config = dict(
    model='masked image model',
    dataset='photos of arthropod specimens (BIOSCAN-5M)',
    train_examples=97500,
    image_size=48,
    crop_scale_min=0.7,
    horizontal_flip=True,
    translate=0.06,
    rotation_deg=10,
    method='mae',
    mask_ratio=0.5,
    loss='mse',
    encoder_arch='vit',
    encoder_norm='layernorm',
    encoder_norm_position='pre',
    encoder_activation='reglu',
    encoder_mlp_ratio=4,
    encoder_head_dim=64,
    encoder_fused_qkv=False,
    encoder_bias='all',
    encoder_qk_norm=False,
    encoder_layer_scale_init=0.1,
    encoder_parallel_block=False,
    encoder_inner_norm=False,
    encoder_patch_size=[6, 6],
    encoder_layers=16,
    encoder_width=128,
    encoder_positions='learned',
    decoder_width=256,
    norm_pix_loss=True,
    decoder_layers=3,
    init='lecun_normal',
    residual_init='zero_last',
    optimizer='adamw',
    learning_rate=0.0018,
    beta1=0.9,
    beta2=0.99,
    eps=1e-10,
    max_steps=4000,
    batch_size=64,
    epochs=2.6,
    lr_schedule='cosine',
    final_lr_fraction=0,
    warmup_steps=200,
    weight_decay=0.4,
)
Rows from block 2 of the encoder of a small masked image model, named by matrix and row number. Rows with one number belong to one neuron. Each number is 128 + 32 x the weight over its row's rms, rounded and kept within 0 to 255. All counts start at 0. Numbers have three digits each.
After each neuron's rows are labels from the 100 images, of 14976, where the neuron reaches its largest size: "top examples" is what is common among them; "colour at peak" is the nearest of a few named colours to the mean colour under the peak. Only what is clearly more common there than usual is listed. The data: photos of arthropod specimens (BIOSCAN-5M). In brackets: how many of the 100, against the usual share in percent.
# gate: MLP gate (encoder.blocks.2.mlp.gate.weight, 512x128), inputs 64-127
# fc1: MLP up (encoder.blocks.2.mlp.fc1.weight, 512x128), inputs 64-127
# fc2: MLP down (encoder.blocks.2.mlp.fc2.weight, 128x512, transposed), outputs 64-127

gate.146:102145198154175122114102052169144101157127135134143131115160159117178157109099168125155151148117078121122150109153108136133163131078151090122088102133073163067113182143123096093136115165129166
fc1.146:110146149122154147118130181133120103092153073182108044121157149151130176065204122103159108098126099165098161078144137176123112116119127134078200163117116140146153146123075139158082089124103146
fc2.146:101131117125117148085147070151143149182114127132166157110067143145162137048137185134200152196145130113118129102182156142108086123143157147100109071115086093119146174117090146153139123126103102
top examples: order Coleoptera (38 vs 16.8)
colour at peak: grey (44 vs 8.9)

gate.194:132098091154192094169079107076146110134134144177133080162150150160098128149116090056129138121185112139094102154092123116091177151111115080080156211146065185065115112118126130068146128163125100
fc1.194:183167092136148138138111148126150113122144162157104091140184130073095154137113090118102090069126141120113142144091162113136141158118117088124142124139119145088173122121159126128074119197092117
fc2.194:071145132085075147124170204121092153113137110119150061075114146150159142128104139161104135159160163092142081115072158120110141184150103158129159070135151134115167126166115108154162145125121116
top examples: order Coleoptera (41 vs 16.8)
colour at peak: pink (89 vs 57.8)

gate.185:128106140137128170185120117145132151146070112062140092077139142106112104115074110152071146086192121091160084123059134117103128084092104108135082119140104154162130188104084121100121160101096118
fc1.185:133148120117094163151099104094091055135158086119123115131195141161089107172142074160144127096168180079120120110138135118078105175220100063186147204148122164136093111154128156110088134157097106
fc2.185:173084254136134134096107087079152139169102160124118180142103136051151150146183176142162138139118162135113194093102129118151127108131120136094111098119152183098146125112150181129095123160084113
top examples: order Hymenoptera (44 vs 20.5)
colour at peak: grey (25 vs 8.9)

gate.215:152146077154158185087116077163118120156188129145102112108198146159153133135133086113091147099109169143156102112149121083180157141115121099127117193115101188115153068064125080056075196104108106
fc1.215:127173129090089105155120135103159100156116132136171138147101143095107081109098136131142112192087132129138159140068168135125134136165087173168164068106123115158053135150188177160103136125089129
fc2.215:147083129093156187152073153128113137084179160152128118136093107101091148084117108118095102078108137080133078139140140122147124089125099085075181146141157154126155099164146083079114135115154155
top examples: order Hymenoptera (42 vs 20.5)
colour at peak: grey (70 vs 8.9)

gate.160:138090136113163120150138124093144113186075107100107051124133115136138084135122127155082158168134108133134091153121151097122091151171160132166138118151143197061137138107186117144119116127124124
fc1.160:122137161133165111230068124095058094128140151106170094134087143113134127187115128102142115127178124109126100162132156145086158086145106106183106161116150118101113153119074154112109111114138157
fc2.160:099154153051095075151083151114093167100130133095127196098124160131125156127163103049127130135140129108085185154173117146131153123117141111119090141099144146149122123129116169072123147151065142
top examples: order Coleoptera (40 vs 16.8)
colour at peak: grey (60 vs 8.9)

gate.82:156143091179145152154141113146087160091123119133129094116071156074134093203145128088169097102162151130095109166107104117098142107137112142115122142051121088146047097089145169077085200170195149
fc1.82:114126125102142139063116121134109136185141148015099129118086146158123144128123091118079169130104106156148187100132062124138158110149183133175107108161158073126145117133081110150165079103055188
fc2.82:150074141193105126163042138104137160093125149110119134154081179172132133197106104145167126111113129085134091151139125119097094175126120122122169155092099162142062123152130164068148115155138118
top examples: order Hymenoptera (42 vs 20.5)
colour at peak: grey (71 vs 8.9)

gate.309:159149134165136097149171092129196138088155120090157103218182153130092122120099139168126180111073163178089139155107047099099138161161128115174105178148170139138130173169129180074150123064126104
fc1.309:183096179138146163124150105177149129118061074130107117145139142069120087164122163156129108151125150113090141141173144126112094135130189151173086110148105198120111104121176162055110163119144104
fc2.309:095072126071113117122095151101126107140108132155114198067063104131182108130144136094127151175162127106113161090150134137134123071052143109080134113118083110109134060093135132147123109153171126
top examples: order Coleoptera (39 vs 16.8)
colour at peak: grey (43 vs 8.9)

gate.284:181131111157137161129180090113154150126162101107078128170167139131175119153101097134083085070121119143094085119124115096179135117083130148063123090071106135079086143157173147131106140174203109
fc1.284:114167175137171053139069127147146130078163155099177075190068096090098115124114070105139129190131163113119121175074180152094224140147154127143113174079124102153117135167108149112164082103123077
fc2.284:163147122182099173090189128157126099124099110132113140081171114200126124106158173223137144116114129135111106104164092120141086153111104191135138137142102151107130142126140150127088146158124071
top examples: order Hemiptera (55 vs 11.3)
colour at peak: grey (52 vs 8.9)

gate.357:125202101127132185153097127127115172173077145171130099135112066082198085129134172143097122135105158133110099157173147075150138126106134114139140083120094161133111093120200098109126120146140185
fc1.357:060097142125112141159123123097174158092148161104120117136144098069127108062127149166105193123133108123156070201148103115198169115082136087171053107135138113084153148154088187148158147139113149
fc2.357:100173124168086092140187098147121122131198115086149129156130147127162144220138119092042117116142145129105130161120139094120150104148101125102173153125180164170150202121146051150114146135102123
top examples: order Coleoptera (37 vs 16.8)
colour at peak: brown (62 vs 2.6)

gate.454:056142129180125122158106116184119139119096114080175138119094112102144110118115146159107080171105156154182091206106122093094174124153152154125122112130095132118120155114206101123128210166113149
fc1.454:141075086106146134145129085105150167081112095141144142179153177120125073139086142137107121162104144131130102110164158155148121116108140112187109141142178138212135079183172163084167127116163092
fc2.454:119167103133131113154106082228123136162091136082130149105100105127162138089133115123123115170143144171137137184107111106109129081180167144114151034121110102132131150126127056177130125117136158
top examples: order Coleoptera (39 vs 16.8)
colour at peak: grey (73 vs 8.9)

gate.228:126104153146151143138116042120153089154121136138094079098147153137172139152151138108118147114119181133106120091103092085188117090147162094113103129145152133113129188121141111086080087130130161
fc1.228:109136134128095142181114146142139096073118139173151133162149116098107108111093117105088052119150142125129068113197107103106180171145189154134205120106105100148083106157124141151137112174163124
fc2.228:144111136092133043106148143121166137139169157143083102151151106129118116102139161107184113109147140095106140107110136136120127196181108109082166117113120118113118107153166120143143122121035158
top examples: order Hymenoptera (41 vs 20.5)
colour at peak: grey (44 vs 8.9)

gate.478:163148129163135155146152127128150147127157084085165095117155122104142083166162034149047136067182148120153098093104129107096164133125120135189136152168095131099112171080099097076115136120082137
fc1.478:110158139148133097123102163071149174112120188147072156153098088090144172076130158079156143128076129136114142131149124180225137144146187129057146075100183057152185104087118181142153086156122147
fc2.478:107152148097083186099052100155106172114125115108133154145132157127123145132073114166118152158147124110136099116199090132098113078096142108136128095131060074168162129131125132145156127140178158
top examples: order Hymenoptera (50 vs 20.5)
colour at peak: grey (39 vs 8.9)