A small masked image model, trained from scratch.
Data: trained on photos of arthropod specimens (BIOSCAN-5M), 97500 training examples, 2.6 epochs.
Rows from block 2 of the encoder of a small masked image model, named by matrix and row number. Rows with one number belong to one neuron. Each number is 128 + 32 x the weight over its row's rms, rounded and kept within 0 to 255. All counts start at 0.
After each neuron's rows are labels from the 100 images, of 14976, where the neuron reaches its largest size: "responds to" is what is common among them; "colour at peak" is the nearest of a few named colours to the mean colour under the peak. Only what is clearly more common there than usual is listed. The data: photos of arthropod specimens (BIOSCAN-5M).
# gate: MLP gate (encoder.blocks.2.mlp.gate.weight, 512x128), inputs 64-127
# fc1: MLP up (encoder.blocks.2.mlp.fc1.weight, 512x128), inputs 64-127
# fc2: MLP down (encoder.blocks.2.mlp.fc2.weight, 128x512, transposed), outputs 64-127

gate.367 [192 126 133 173 126  92 127 157 179 124  93 122 151 126  99  94 125  89 165 152 126 147  58 113 153 132 131 176  68 123 128 107 130 133 150 124 129 128 131 124 121 176  71 163 148  86 140 104 104 111 135 121 122 161  95 157 154 146 131  72 198 131 113 202]
fc1.367 [114 105  97 165 112 128 136 109 122 163 183 163  89 101 122  90 127 141 140 114 138  99 178 116 132 169 107 116 171  98 132 155 178 164 119 127 150 104 206 140 145  97 162 167 118 170 148 151 106 144 118 150 213 110 110 111 141 115 117 148  72 135 131 120]
fc2.367 [116  67  74 174 130 115 128 186 130 102  77  93 143 145 169 141 125 116 121 130 123 181 103 106 144 139 165 194  63 129 112 102 105 132 141 113  99 121  75 124 116 126  38 129  98 110 117 116 115 137 107 122 103 119 117 189 130 166 150 142 129 120 173 124]
responds to: order Hemiptera
colour at peak: grey

gate.282 [165 130 112 195 138 145 122 164 122 150  81 101 106 109 163 122 164 126 177 126 156 145 110 166 151 131 106 112 115  93  73  91 145 142 129  81 162  96 100 102  59 148  77 118 154  82  37 130  90 111  87 115  69 132 115 132 151 159 121 132 180 179 102 125]
fc1.282 [ 88 155  91 168  98 114 161 107  78 184 129 166  53 161 138 146 149 117 171 147 143 118 116  97 128  83 143 139 135  87 143 146 188 102 149  80 161 135 166 107 120 127 177 181 126 111 158 161 121 134 131 114 104 168 138  98 138 101 107 124  89 107 146  79]
fc2.282 [129 112 137 144 135 114  82 205 127 147 131 119 171 140 129 108 160  91 122 146 123 158 149 129 135 129 111 172  67 118 176  97 121 121 133 133 107 159  76 154 154 127  95 105 163 124  99 107  89 114  92  79 123 120 186 140 119 105 144 109 139 106 136 106]
responds to: order Hemiptera
colour at peak: grey

gate.126 [133 164  81 136 109 136 130  88 144 167 164 139 117 134 137 150 168 122 105 182  75 147 108 115 130 138  76 136  37 130 100 103 174 108 124  74 156 106 154 141 153 101  73 118 116 175 124 108 156 140 164 179 175 109 124 160 137 104 148 177 121 111 116  97]
fc1.126 [120 132 143 118  64  60 133 173 171  98 139 108 104 116 197  80 148 143 133 212 126 175  91 139  92 143 196 127 101 146 127 123  90 101  99 148 148 100 113 125  88 171 157 157 109 142 195 105 118 200 151  99 112 124 108 131 176 165 159 162 128 158 101 131]
fc2.126 [124 129  72 180 116  95 163 112 114 137 122  17 162  77 142 177 126 132 142  95 118 119 135 118 149 133 157 156 164 115 105 105 135 100 163 124 134 135 118 109 125  62 108 137 169 134  45 175 105 114 134 108 126 114 134 117 129  94 116 173 104 158 156 158]
responds to: order Coleoptera
colour at peak: grey

gate.83 [139 132 175 192 118 158 152 109  97 133 125 127  71  86 124 138 124 128 161 130 153  83  97 118 144  98 135 170 128 106 109 130 158 111  60 117 144 178 103 107  76 121 162 140 176 195 144  96 145  62  93 153 143 119 148 132 167 137  36 103 133 162 141 146]
fc1.83 [129 107  94 118 152  86 125  49  54 150  90 136 211 112 143 120 127 131  99  78 143 191 125 154 123  90  78  87 129 153 107 150 141 104 169 174 137 117 155 121 115  61  83  94 132  95 112 119 130  85  97  98 118 128 179 129 131 116 157 128 122 125 116 156]
fc2.83 [145 152 168 154 167  91 123 113  66 159 111 123 148 112 109 105 145  87 137 102 138 117  91 130  99 122 150 139 213 130 124 104  98 168 104 139 144 166 164 101 125 112 185 154 154 132 153 117 122 109 139 148 112 131 183 136 130 114  86 115 137 135  92 120]
responds to: order Coleoptera
colour at peak: grey

gate.203 [182 122 124 145 158 142 125 115 149 145 173 137 169 145  93 140 109  90 110 122 116  79 127  80 131 112 138 178 157  77 185  87 145 108 128 147  89 173 171 143 121  94 142 125 165 108 127 146 157 141  74 197 137 180 148 129 127 117 112  82 136  46  95 165]
fc1.203 [166  96  78 141 163 149  87 130 154 129 170 161 138  71  99 137 138  90 132 122 101 115 133  86  75 127 118 140 167  87 133  61 125 121 123 189 120 170 133 105 144  81 188 198 145 104 137 129  94 114 114 159 190 105 144 144 136 142 111 145 155 101 132 164]
fc2.203 [ 99  70 109 125 128 120 130 176 156 116  80  96 139  85 117 169 116 101 124 177 111 145 163  85 133  87 133 115 150 143 138 124 131 112 131 157 100  76 124 163  95  44 134 100 155  90  61 132 136  97 105 108 135 122 139 105 123 182  90 133 138 171 167 154]
responds to: order Coleoptera
colour at peak: brown; grey

gate.412 [143 148 123 181 124  77 151  95 105 120 133  78 154 101 154  99  97 116 107 119 101 110 135  89 158 101 183 100  95 161 144 153 122 152 161 116 146 183 136 125 101 135 162  99 132  83 115 128 129 121  66 150 100 137 164 125 161 177 120 131 146 141 166 132]
fc1.412 [157 145 120 131 149 175 167 172 159 132 117 163 103 188 125 150 170 115 147 164 149 136 140 174 126 137  84  66 146 120  65 129 164  75 130 107  98 128 149 107 152 145 129 122 112 118 124 185 156  92 122  65 173  86  75  85 102 139  90 104 106 141 173  76]
fc2.412 [ 93  90 108 154 105 135 142 140  81 137  90  72 213  23 148 121 125 112 101 107 125 110 152 113 145 144 184 146 147 109 171 118 130 132  97  93  92 115 170 153  90 117 124 163 166 151  90 132  34 142  60 130 100  89 168 126 139 120 188 130 123 169 180 118]
responds to: order Coleoptera
colour at peak: grey

gate.345 [136 121 160 167 148 128 110  51  75  95 122 130 152 162 157  97 134 166  99 142 127 132 174 118  86 141 116 130  74 149  91 131 144 189  62 117  87 130 138 219 178 135 125  76 127  93  72 115  95 184 152 103 132 176 178  66 112 130 155 147 103 107 149 139]
fc1.345 [183  94  77 100 160 110 123 169 197  99 145 130 143 144 169  72 119 148 102 141 159 137  69 109 134 109 138 164 113 130 126  72 100  81 168 123 134  63 116  92 141 144 127 190 104  82 168 140 100 139 162  90 112 111  18 147 117 167 127  85 160 124  90 132]
fc2.345 [ 98 157 103  52 111 178 141 137 174 117  96 143 119  63  81 143 109 148  88  87 155  87 146 129 107 145  92  68 125 161 123 157 130  64  97 156 125 140 117 152 144 144 140  59 144 161 119  76 143 158 173 127 174 144 125 100 146 130 115 162  80 183 103 138]
responds to: order Coleoptera
colour at peak: white

gate.334 [172 114 136 220 123 134 149 111 152 153 100 102  69  83  95 112 128 122 195 190 149 131 105 126 126 130 115 123 129 146  78 121 149 105  70  36 124 132 151 102 111 158 152 106 106 169 146 155 115 115  76 129 122  77 106 147 178 172  81 128 116 219 179 115]
fc1.334 [135  92 177 109  86 110 166  92 125  86 129  86 128 138 151 160 136 174 117  80  85  81 187 143  83 153  95  52  87 109 150 151 104 103 102  89 123 102 137 145 169 167 129  79 134 154  80 138 131 127  91 125 127  84  92 109 150 105 202 171  73 199 187 165]
fc2.334 [157 143  53 147 166 127  89 144  85 181  41 134 162 137  85  98 129  94 152 128 137 178  79 116 140 160 124 169 144 104  67 126 156 165 120 155 170  96 124  77  86  68 114 174  90 110  92  99 105 126 177 166 140 128 172 121 133 129 104 114 154  90 105 114]
responds to: order Coleoptera
colour at peak: grey; brown

gate.137 [148 163 187 170 137 150 145  49 153 154 120 158  83 129 118 103 177 127 148 117 156 115 106 116 156 155 115 137 110 138  80  88 173 127 108 125 143 108 179 105 158 134 143 146 150 121  90 120 163 105 130 150 156 135 197 174 115 119 102 168  91 113  99 144]
fc1.137 [110 120 136  86 152  98  97 161  95  85 124 113 139 149 152 136 120 117  91 112  99 110 161 125  73  25 181 155 138 140 173 156  59 107 121 123 130 117 124 139  83 136 177 104 109 112 147 116  73 155 119 110  65 181 101 131 122 181 137 149 102 116 179  76]
fc2.137 [ 97 169 142 108 114 143 149 133  96 153  99  93 102 148  86 107 214 139 119 139 130 123  98 149 163 146 113  92 154  88  86 133 158 148 122  95 137 185 157 156  66 157 203 148  85 144 181 127 159 151  94 182 134 150 170 100 104 153 148 153 117 160 157 100]
responds to: order Coleoptera
colour at peak: brown

gate.79 [169 128 180 194 141 143 157 141 139 119 125  78 136 137  94 107 172  46 147 191 160 142 139  86 130 136 120 153 126 151  82 185 135 155  71  77 152  89 139 162 100 178 187 123 122 123 169  64 173 107 126 158 105 107 124  89 169 153  56  96 119  91 147 119]
fc1.79 [115 195  97 124 145 168 138 102 133  76 122 109 113 172 134 119 116 153  85  28 116 119 160 117 175  73  95 113 108 143 161 122  80 117 130 149 105 165 138 152 174 107 124 109 151 158 100 119  54 111 186 109 148  97 141 102 135 106 138 156 104 160 143 141]
fc2.79 [ 81 137 195  97 111 152 148 112 145 115 162 146 136 105  93  86 122 122  83 108 114 121 138 156 117 112 144 167 205 137 119 149 107 163 102 192 149 151 123 158 178 142 168 105 136  99 165  85 133 135 109 145 129 187 137 147 138 114 120 138  86  85  78 109]
responds to: order Hymenoptera
colour at peak: grey

gate.66 [139 108 152 161 199  99 109 169 157 107  89 155 140 107 156 109 120 111 119 171 108 206 103 100 149  83 139 154  93 167 140 147 162 121 121 161 162 111 125 148 100 168 104 157 180  65 117  86 157 137  85 141  83 138 168 105 164  69  86 179 150 145 115 151]
fc1.66 [ 74 174 105 108 129 176 112 110 138 156 114 150 118 127 124 153 154 100  65 117 151 132 164 133 105 152 126 108 131 121 119 167 147 112 138 164 130 118  64 185 119  99 130  65 104 148 136 133 144 145 138 158 131 203 162  69  98  53  97 168 102 142  72 143]
fc2.66 [102  95  97 165 156 111 134 118 123  87 141 102 129 106 142 178 110 133 109 136 104 153 105 138 178  84 214 156 140 143 148 112 118 110 133 105 108 126 111 118 144 168  83 126 166  81 160  79 132 135 136 169 104 178 129 171 135  97 135 129 151 139 105 140]
responds to: order Hemiptera
colour at peak: grey

gate.31 [ 82 115 189 192 100 136 136 200  77 105 175  83  93 167 149  87  98 115 191 207 135  91 167  95  98 133 139 167  94  89  97 115 154 116  71  65 140  72 135 116 117  88 188 185 111 118 148 147  98 127 111 121  84  64 147 144 164 143  99  99 127 131 169 131]
fc1.31 [209 161  90  93 145 178  98  69 182 201  76 153 129 118  84 183 117 109 108  98 124 140  91 148 165 176 114 129 190 159 118 129 176 156 170 143 110 142 113 108 114 122  59 124 148 119 135 123 146 115 121 169 147 152  90 122 127 140 110  98 121 134 128 115]
fc2.31 [145 108 106 134 126 104 169 167  95 115 136 106 112 191 199  64 130 134 206 151 132 107 126 119 154 122 108 101  77 117  98 104 144 114 149  84 160 113 162 100 129 143 147 198 101 139  90 185 120 143 118 117 104  96 146 151 113 122 136 116 131 130 160 122]
responds to: order Coleoptera
colour at peak: grey

gate.292 [168 136 162 171 137 155 168 136 143 115 189  84  79 176 135 140  56  21 119 211 183  49 131 148 134 170 125 117  96 109  76 114 173 168 115  85 154 143 138 109 162 161 175 110 139  80  91 153 155 128 134 155 123 111 113  83 100 142 104  51 120 116 121 100]
fc1.292 [ 76 141 127 152 107 144 125  78 107 128  68 199 124  83  69  98 192 150 139 107 123 137 111 146 106 123  91 115 165 146 106 156 126 118  68 126 132  75 103 177 107 126 134  97 116 130 102  91 105 142 137 100 184 129 150 147 105 106 186 105 102 149 132 149]
fc2.292 [162  62 151  91  90 135 163  81 160 102 172 132 132 126  92 191 102  79 152 146 121 138 127 110 110 185  90  97 183  97 107 114  95 154 137 119  74 101 200 155 135 122 183 116 129 115 146 151 187 126 133 168 141  85  63 163 116 188  86 158 140 137 167 108]
responds to: order Coleoptera
colour at peak: brown

gate.216 [144 169 203 156 100 169 174  90 148 141 109 151 128 138 113 170 109  77  74 119 109 194 144 151 148 162 141 112 136 160 120 159 140 159  69 140 196 152  82 138 139 156  81  83  50 121 131  98 142 146  87  99  79 151 122  85 132 104 107 147 104 109 165 117]
fc1.216 [ 86 126 195 132 135 103 113 148 134 118 150 125 145 126 123 126  75  90 128 154 156 159 214 189  86 135 121 140 137 152 128 166 100 157  70 146 142 145 112 143 168 108 132 124 122 141 123 134 109 138 133 124 132 135 135  48 134 143 100 136  40  79 155 123]
fc2.216 [ 70 102 218 122  88  81  86 101 135 130 120 134 101 133 132 141 105 171 144 106 150 193 125 135 101 116 132 194 120 137 101 171 113 157 121 188 121  96  61 143 154 150  74 119  48 112  60 107 143 127 123  95 110 139 106 175 148 134 148 172 138 175 110 105]
responds to: order Coleoptera
colour at peak: white

gate.324 [185 110 117 186 134 108 218 168 151  83 127 122  77 113 108 160  73  61 177 163 103 136  99 105 151 136  96  94 109 166  69 171 111 157  78 107 118 135 112 162 111 152 134  93 125 144 104 122 171 144 153  93 150 126 161 143 139  93 138 141 122 103 173 101]
fc1.324 [178 135  81 164 113  50 158 162 129 114 196  92 128 139 137 152 114 121 107 120  99  94 126 124 128 156 117  73 113 142 121 145 109 117 124 166  86 163 141 153 117  81 199 118 155 109 172 193 152 183 136 145 135 172 137 147  95 106 130 124 130  80 163 136]
fc2.324 [ 74 140  67 194 140 174 123 163 130 153 124 168  92 156  85  89 164  79 117 160 121 134  83 143 165 123 126 111 105  94 105 148 154 150 123 128 149 169  54 138 188 159 108 134 111  81 137 122 144 165 140 125 128 192 153 152 115 139  78 113  81 151 127 105]
responds to: order Coleoptera
colour at peak: white

gate.220 [ 59 131 138 158 124 116 136 141 106  92  93 127  64 174 109  86 107  60 179 164 161 132 184 143 142 137  89 182  72 189  70 106 108 112 103 104 153  71  74 127 165 134 109  90 129 132 123 117 148 158 142  99 107 144 113 167 150 116  80 132 147 153 106 112]
fc1.220 [168 163 172 148 154 107 104 103  50  81 152 136 179 118 119  71 136 110  91 148 164  93 106 133 152  95 102  82  78 103 112 126 150 112  86 161 188 111 124 146  97  82 121 168 185 128 134  68  76 169 194 125 113 174 137 115 106 156 116  80  85 134  84 151]
fc2.220 [163 119 122 134 104  82 147 123  83 157  78  53 146  62 132 142 154 108 138 131 135  90  83 138 157 182 125 158 161 133  98 138 143  73 106 163 140  40  86 100 108 111  95 150 119 123 131 102 118 125 120  76 105 152  49 111 151 169 130 126 113 162 122  96]
responds to: order Coleoptera
colour at peak: white

gate.476 [163  78 183 169 119 154 206 131 110  86 110 145  33 155 130  82 151 131 164 195 156 133 151 123 143 148 123 112  63 119  77 134 192  93  99  77 137  66 141 116 130 180  99 146  87 131 164  99 118 132 124 125  67  76 144 147 146 145  66  74 100 151 161 112]
fc1.476 [195 115  89  44 144  86  89 135 155 131 141 178 194  84 128  93  95 127  98  71 114 163 132 145 159 176 156 173 176 126 153 142 112 156 153 167 134 115 128  86 144 118  60 189 122 120 104 119 113 105 137 147 148 143  53 126 109 134 158 123 110  86 106 177]
fc2.476 [150 130 123 205 109  91 185 115 105 112 170  87 135 146 220  96 105 117 136 200 133 111 110 111 144 134 180  83 129 121 115 136 132 149 134  74 134 141 150 125 112 224 120 195 123  95 114 177 105 197 100  99  64 107 108 110 128 113 124 120 109  69 158 133]
responds to: order Coleoptera
colour at peak: grey

gate.393 [145 124 129 153  83 151 162 121 114  89 123 137 108  73 150 123 200 173 133 192 122 145 122 108 115  90 168 180  73 133 106 102 162 156 119  92 115  43  64 124 120 138  91 117 101  84 135 103  98 188 146 112 102 129 161 149 161 114 119 132 120 180 115 109]
fc1.393 [ 96 133 186 118 196 110 138 189 160 129  78 140 113 112  91  96 123 134 116  70 114  74 132 146 168 103  80 118 146 153 157 167  94 138 155 141 119 118  95 150 110 162 122 100 159 197 152 108  55 115 161  75 118 118 146 115  95 104 167 161  90 114 102 167]
fc2.393 [194  57  74 143 133 157 146  89  99 129 131  91 128 146 148 134 125 164 127 124 131 119  84 123 112 140 124 147  81 150 103 123 145 154 152 117 161 122 159 121  83  99 126 148 130  67 142 127 211 169  92 205 121 186 103 146 113 192 143 121 110 115 162 101]
responds to: order Coleoptera
colour at peak: grey

gate.198 [105 115  90 163 165 165 102 184  63 139 151 104 102 135 169  90 116 123 127 198 225 102 173 168 105  99 107 103  67 149  73  84 165 114 167 111 177 102  88 107 150  99 130 121 122 127  76 111  89 151 154 137  88  93 164 158 168 154 102  95 111 185 105 161]
fc1.198 [145 116 163  94 148 131 166  74 137  98 112 174 106 183 118 117 114  95 129  94 107 104  83 154 156  80 130 139 101 162 158 105  93 100  89 131 137  76  63 154 164 138 152 128 161 130 172 134 137 122 187 148 190 152 152 144  69 144 151 118 101 147  80 161]
fc2.198 [116 143 143 161 121  82 118 165 132 180 135  81  40 127 128 145 124 159 182 166 143 107 126 120 101 130 165 117 142 109  72 166 125 122 110  81 158 105 123 116 117 133 118 163  56 149 135 163 152 144  97 120  99  56  57 111 142 183 124 140 139 197 153 102]
responds to: order Coleoptera
colour at peak: grey

gate.244 [119 132 136 210 125 151 161 209 101 101 125 134 122 123 149 134 145 111 124 159  87 144 138 111 149 117 100 116 137 115 118 150 153 120 147  88 157 157  60  84 150 162  41 130 133 111  97 129  81 137  39 109 125 133 106 117 132 141  79 163 146 130 147 127]
fc1.244 [110 125 106 159 146 125 135  57 186 173 124  61  95 113 107  98 136 161 197 134 123 113  51 140 188 122 165 131 120 122 118 119  97 160 155 124 129 119 103 116 112 124 103 100 141 182 181 137 114 140 101 102 185 143  99 182 120 206 120 157  90 108 186 111]
fc2.244 [171 168 217 128 102 114 183  78 145 185 146 130 124  82 117 104 160 131  88  93 113 144 174 120 115 170 146 148  95 144 164 120 136  85  72 147 150 184 128 122 127 116 104 167 154  99 162 181 109 111 127 150 109 129  86 104 142 186 131 155 138 191  68 164]
responds to: order Coleoptera
colour at peak: brown; grey

gate.52 [148 140 121 115  83 179 171 103 150 124  65 113 126  98  82 111 124 106  83 158 141 132 119  78 175 100 125 151 149 127  89 184 165 107 113 105 135 124 140  91  77 190  57 140  87 122 174  81 124  82  67 194 102  95 154 160 141 111 111 115 121 153 121 126]
fc1.52 [155  93 157 150 166  82 115 128 115 125 186 145 168 149  99  71 127 126 169 123 153 150 144 110 187 169  84 149  88 112 111 141 113 132 144 132  79  93 165  59  93 127  75 153 106 177 163 135 154  79 130 145 109 128 102 124 120  57 102  97 164  86 107 125]
fc2.52 [114  90 159 147 162  85 129 148 112 119 152  70 173  70 145 143 121 151 111  89 100 115 130 148  97 128 184  82 126 121 146 104 124 111 136 171 176  95 120 138 177  92 127 116 176 123  99 146 111 123 210 141 139 112 135  94 130 142 151 119 116 158 113 157]
responds to: order Hymenoptera
colour at peak: grey

gate.122 [177 133 113 147 124  93 157  93  63  95 135 105 181 115 169 103 114  75 111 143 126 125 174 133 120 105 173 169 159 161 146 125 157 113 151 138 156  95 181 129  58  99 113 117 172  82 124 111 106 164 109 145  56 119 182 145 175 162 124 112 128 174 127 167]
fc1.122 [181 132 155 146  96  86 117  88 147 148  97  96 149 119 163 119 151  95 128 128  82 133 155  92 181 121 191  84 135 162 160 129  80 122  82 132  99 144 158 131 137 130 123 138 139  86 125 172 136  87  88 131 111 128 100 107 161 168 142 132 121 180 119 144]
fc2.122 [109 147  89  83 104 161 135 115 183 109 124 172  70 162 113 162 110 154 150 148  99 105  98 111 131 123  42  87  97 158  71 120 125 113 109 159 132 142  81 117 161 148 141  91  77 105 165 125 217 129 162 116 150 115  66 114 151 152  64 154 120 125  98 121]
responds to: order Coleoptera
colour at peak: grey

gate.463 [ 92 109 109  99 118 115 131  88 176 161 111  98 125 157 116 124 137 132 150 134 139 160 114 122 142 119 145 172  98 137 103  96 131 126 147 156 159 123  79 135  96  84 113 188  95 114 149 137 112 146 170 137 143 167  43 179 149 165 156 195  94  91 107 141]
fc1.463 [155 124 102 143 127 172 160 163 120 118 127 114 112 130 123 111  53 101  98 133 146 118 155  68 119 139  85 115 137 102 135 135 123 185  97 113 126 165 115 167 173 110 171 159 142 151 186  95 135 224 130 136 156 111 199 125 150 113 119 117 168 102 171 125]
fc2.463 [105 155  93 184  91 170 118 130 152 178 141 141 151 171  38 134 111 124 139 161 135 190 156 126 129 201 119 134  93 139 109 143 132 206 110  97 124  84 132 133 167  39 174  94  83 164  74 162  93 132 160 139 140  91 116 133 139 173 197 130 126  97 171 139]
responds to: order Hemiptera
colour at peak: grey

gate.110 [113 102 122 194 132 121 146 104  75 127 110 118 125 160 119 115  57  86 117 198 155 121 163 114 184 151 119 116  98 140 120 135 148 175 101 137 139 150 125 108 112  69 146 122 166  67  90 175 149 128  89 167 109 186 151  67 128  90  56  65 140 114 122 100]
fc1.110 [113 113 184 107 151 110 145 119 152 155 166 123 124 112 143 103 155 128 136 131 145  85 170 101 130 100 123 164 106 156 201 168 115 146 121 107 188  88 145 189 148 119 156 127 149 175  59 120 113 154 183 134  97  86 148  97 122 136 179 115 154  73 113 105]
fc2.110 [121 132 142 109 176 138 114 169 176 114 162 163  25 209 183 145 108 118 205 141 125 112 103 149 112 106 117 153  71 125 113 132 151 126 146  69 155  69 106 122 124 147  82 126  84 159  87 140 170 154 158 146  97 132  93 184 156 157  99 101 143 113 147  90]
responds to: order Hymenoptera
colour at peak: grey

gate.135 [162 117 105 187 165 153 119 167 130 123  71  83  69 195 180 156 113  69 151 180 125 102  93 152 174 159 114  97 135 159  46 130 178 110  90  91 180 107  89 120 128 182 131 130 138  83 143  99 199 133 109 174 123 165  75 113  91 128  41  78 126 131 163  97]
fc1.135 [ 77  60 105  84 130 123 121 165  70  82 151 144 142  75 185 177 137 137 104 138  92 132 104 120 103  64 178 126 153 144 153 125 116  88 145 160  89  95 147 147 101 101 151  90 112 111 154 138 137 101 109 107 128  64 197 153  79 153 118  67 156 114 133 123]
fc2.135 [130 106 115  90 124 168 123 148 171  97  97 123  99 145  95 175 144  90 179 148 127 113 130 114 127 155  96 110 115  98 116  92 116  90 144 148  96 108 158 123 153 114 169  82  89 150 115 147 204 103 197 158 138 134  92 107 145 159 100  88 151 151 122 121]
responds to: order Coleoptera
colour at peak: brown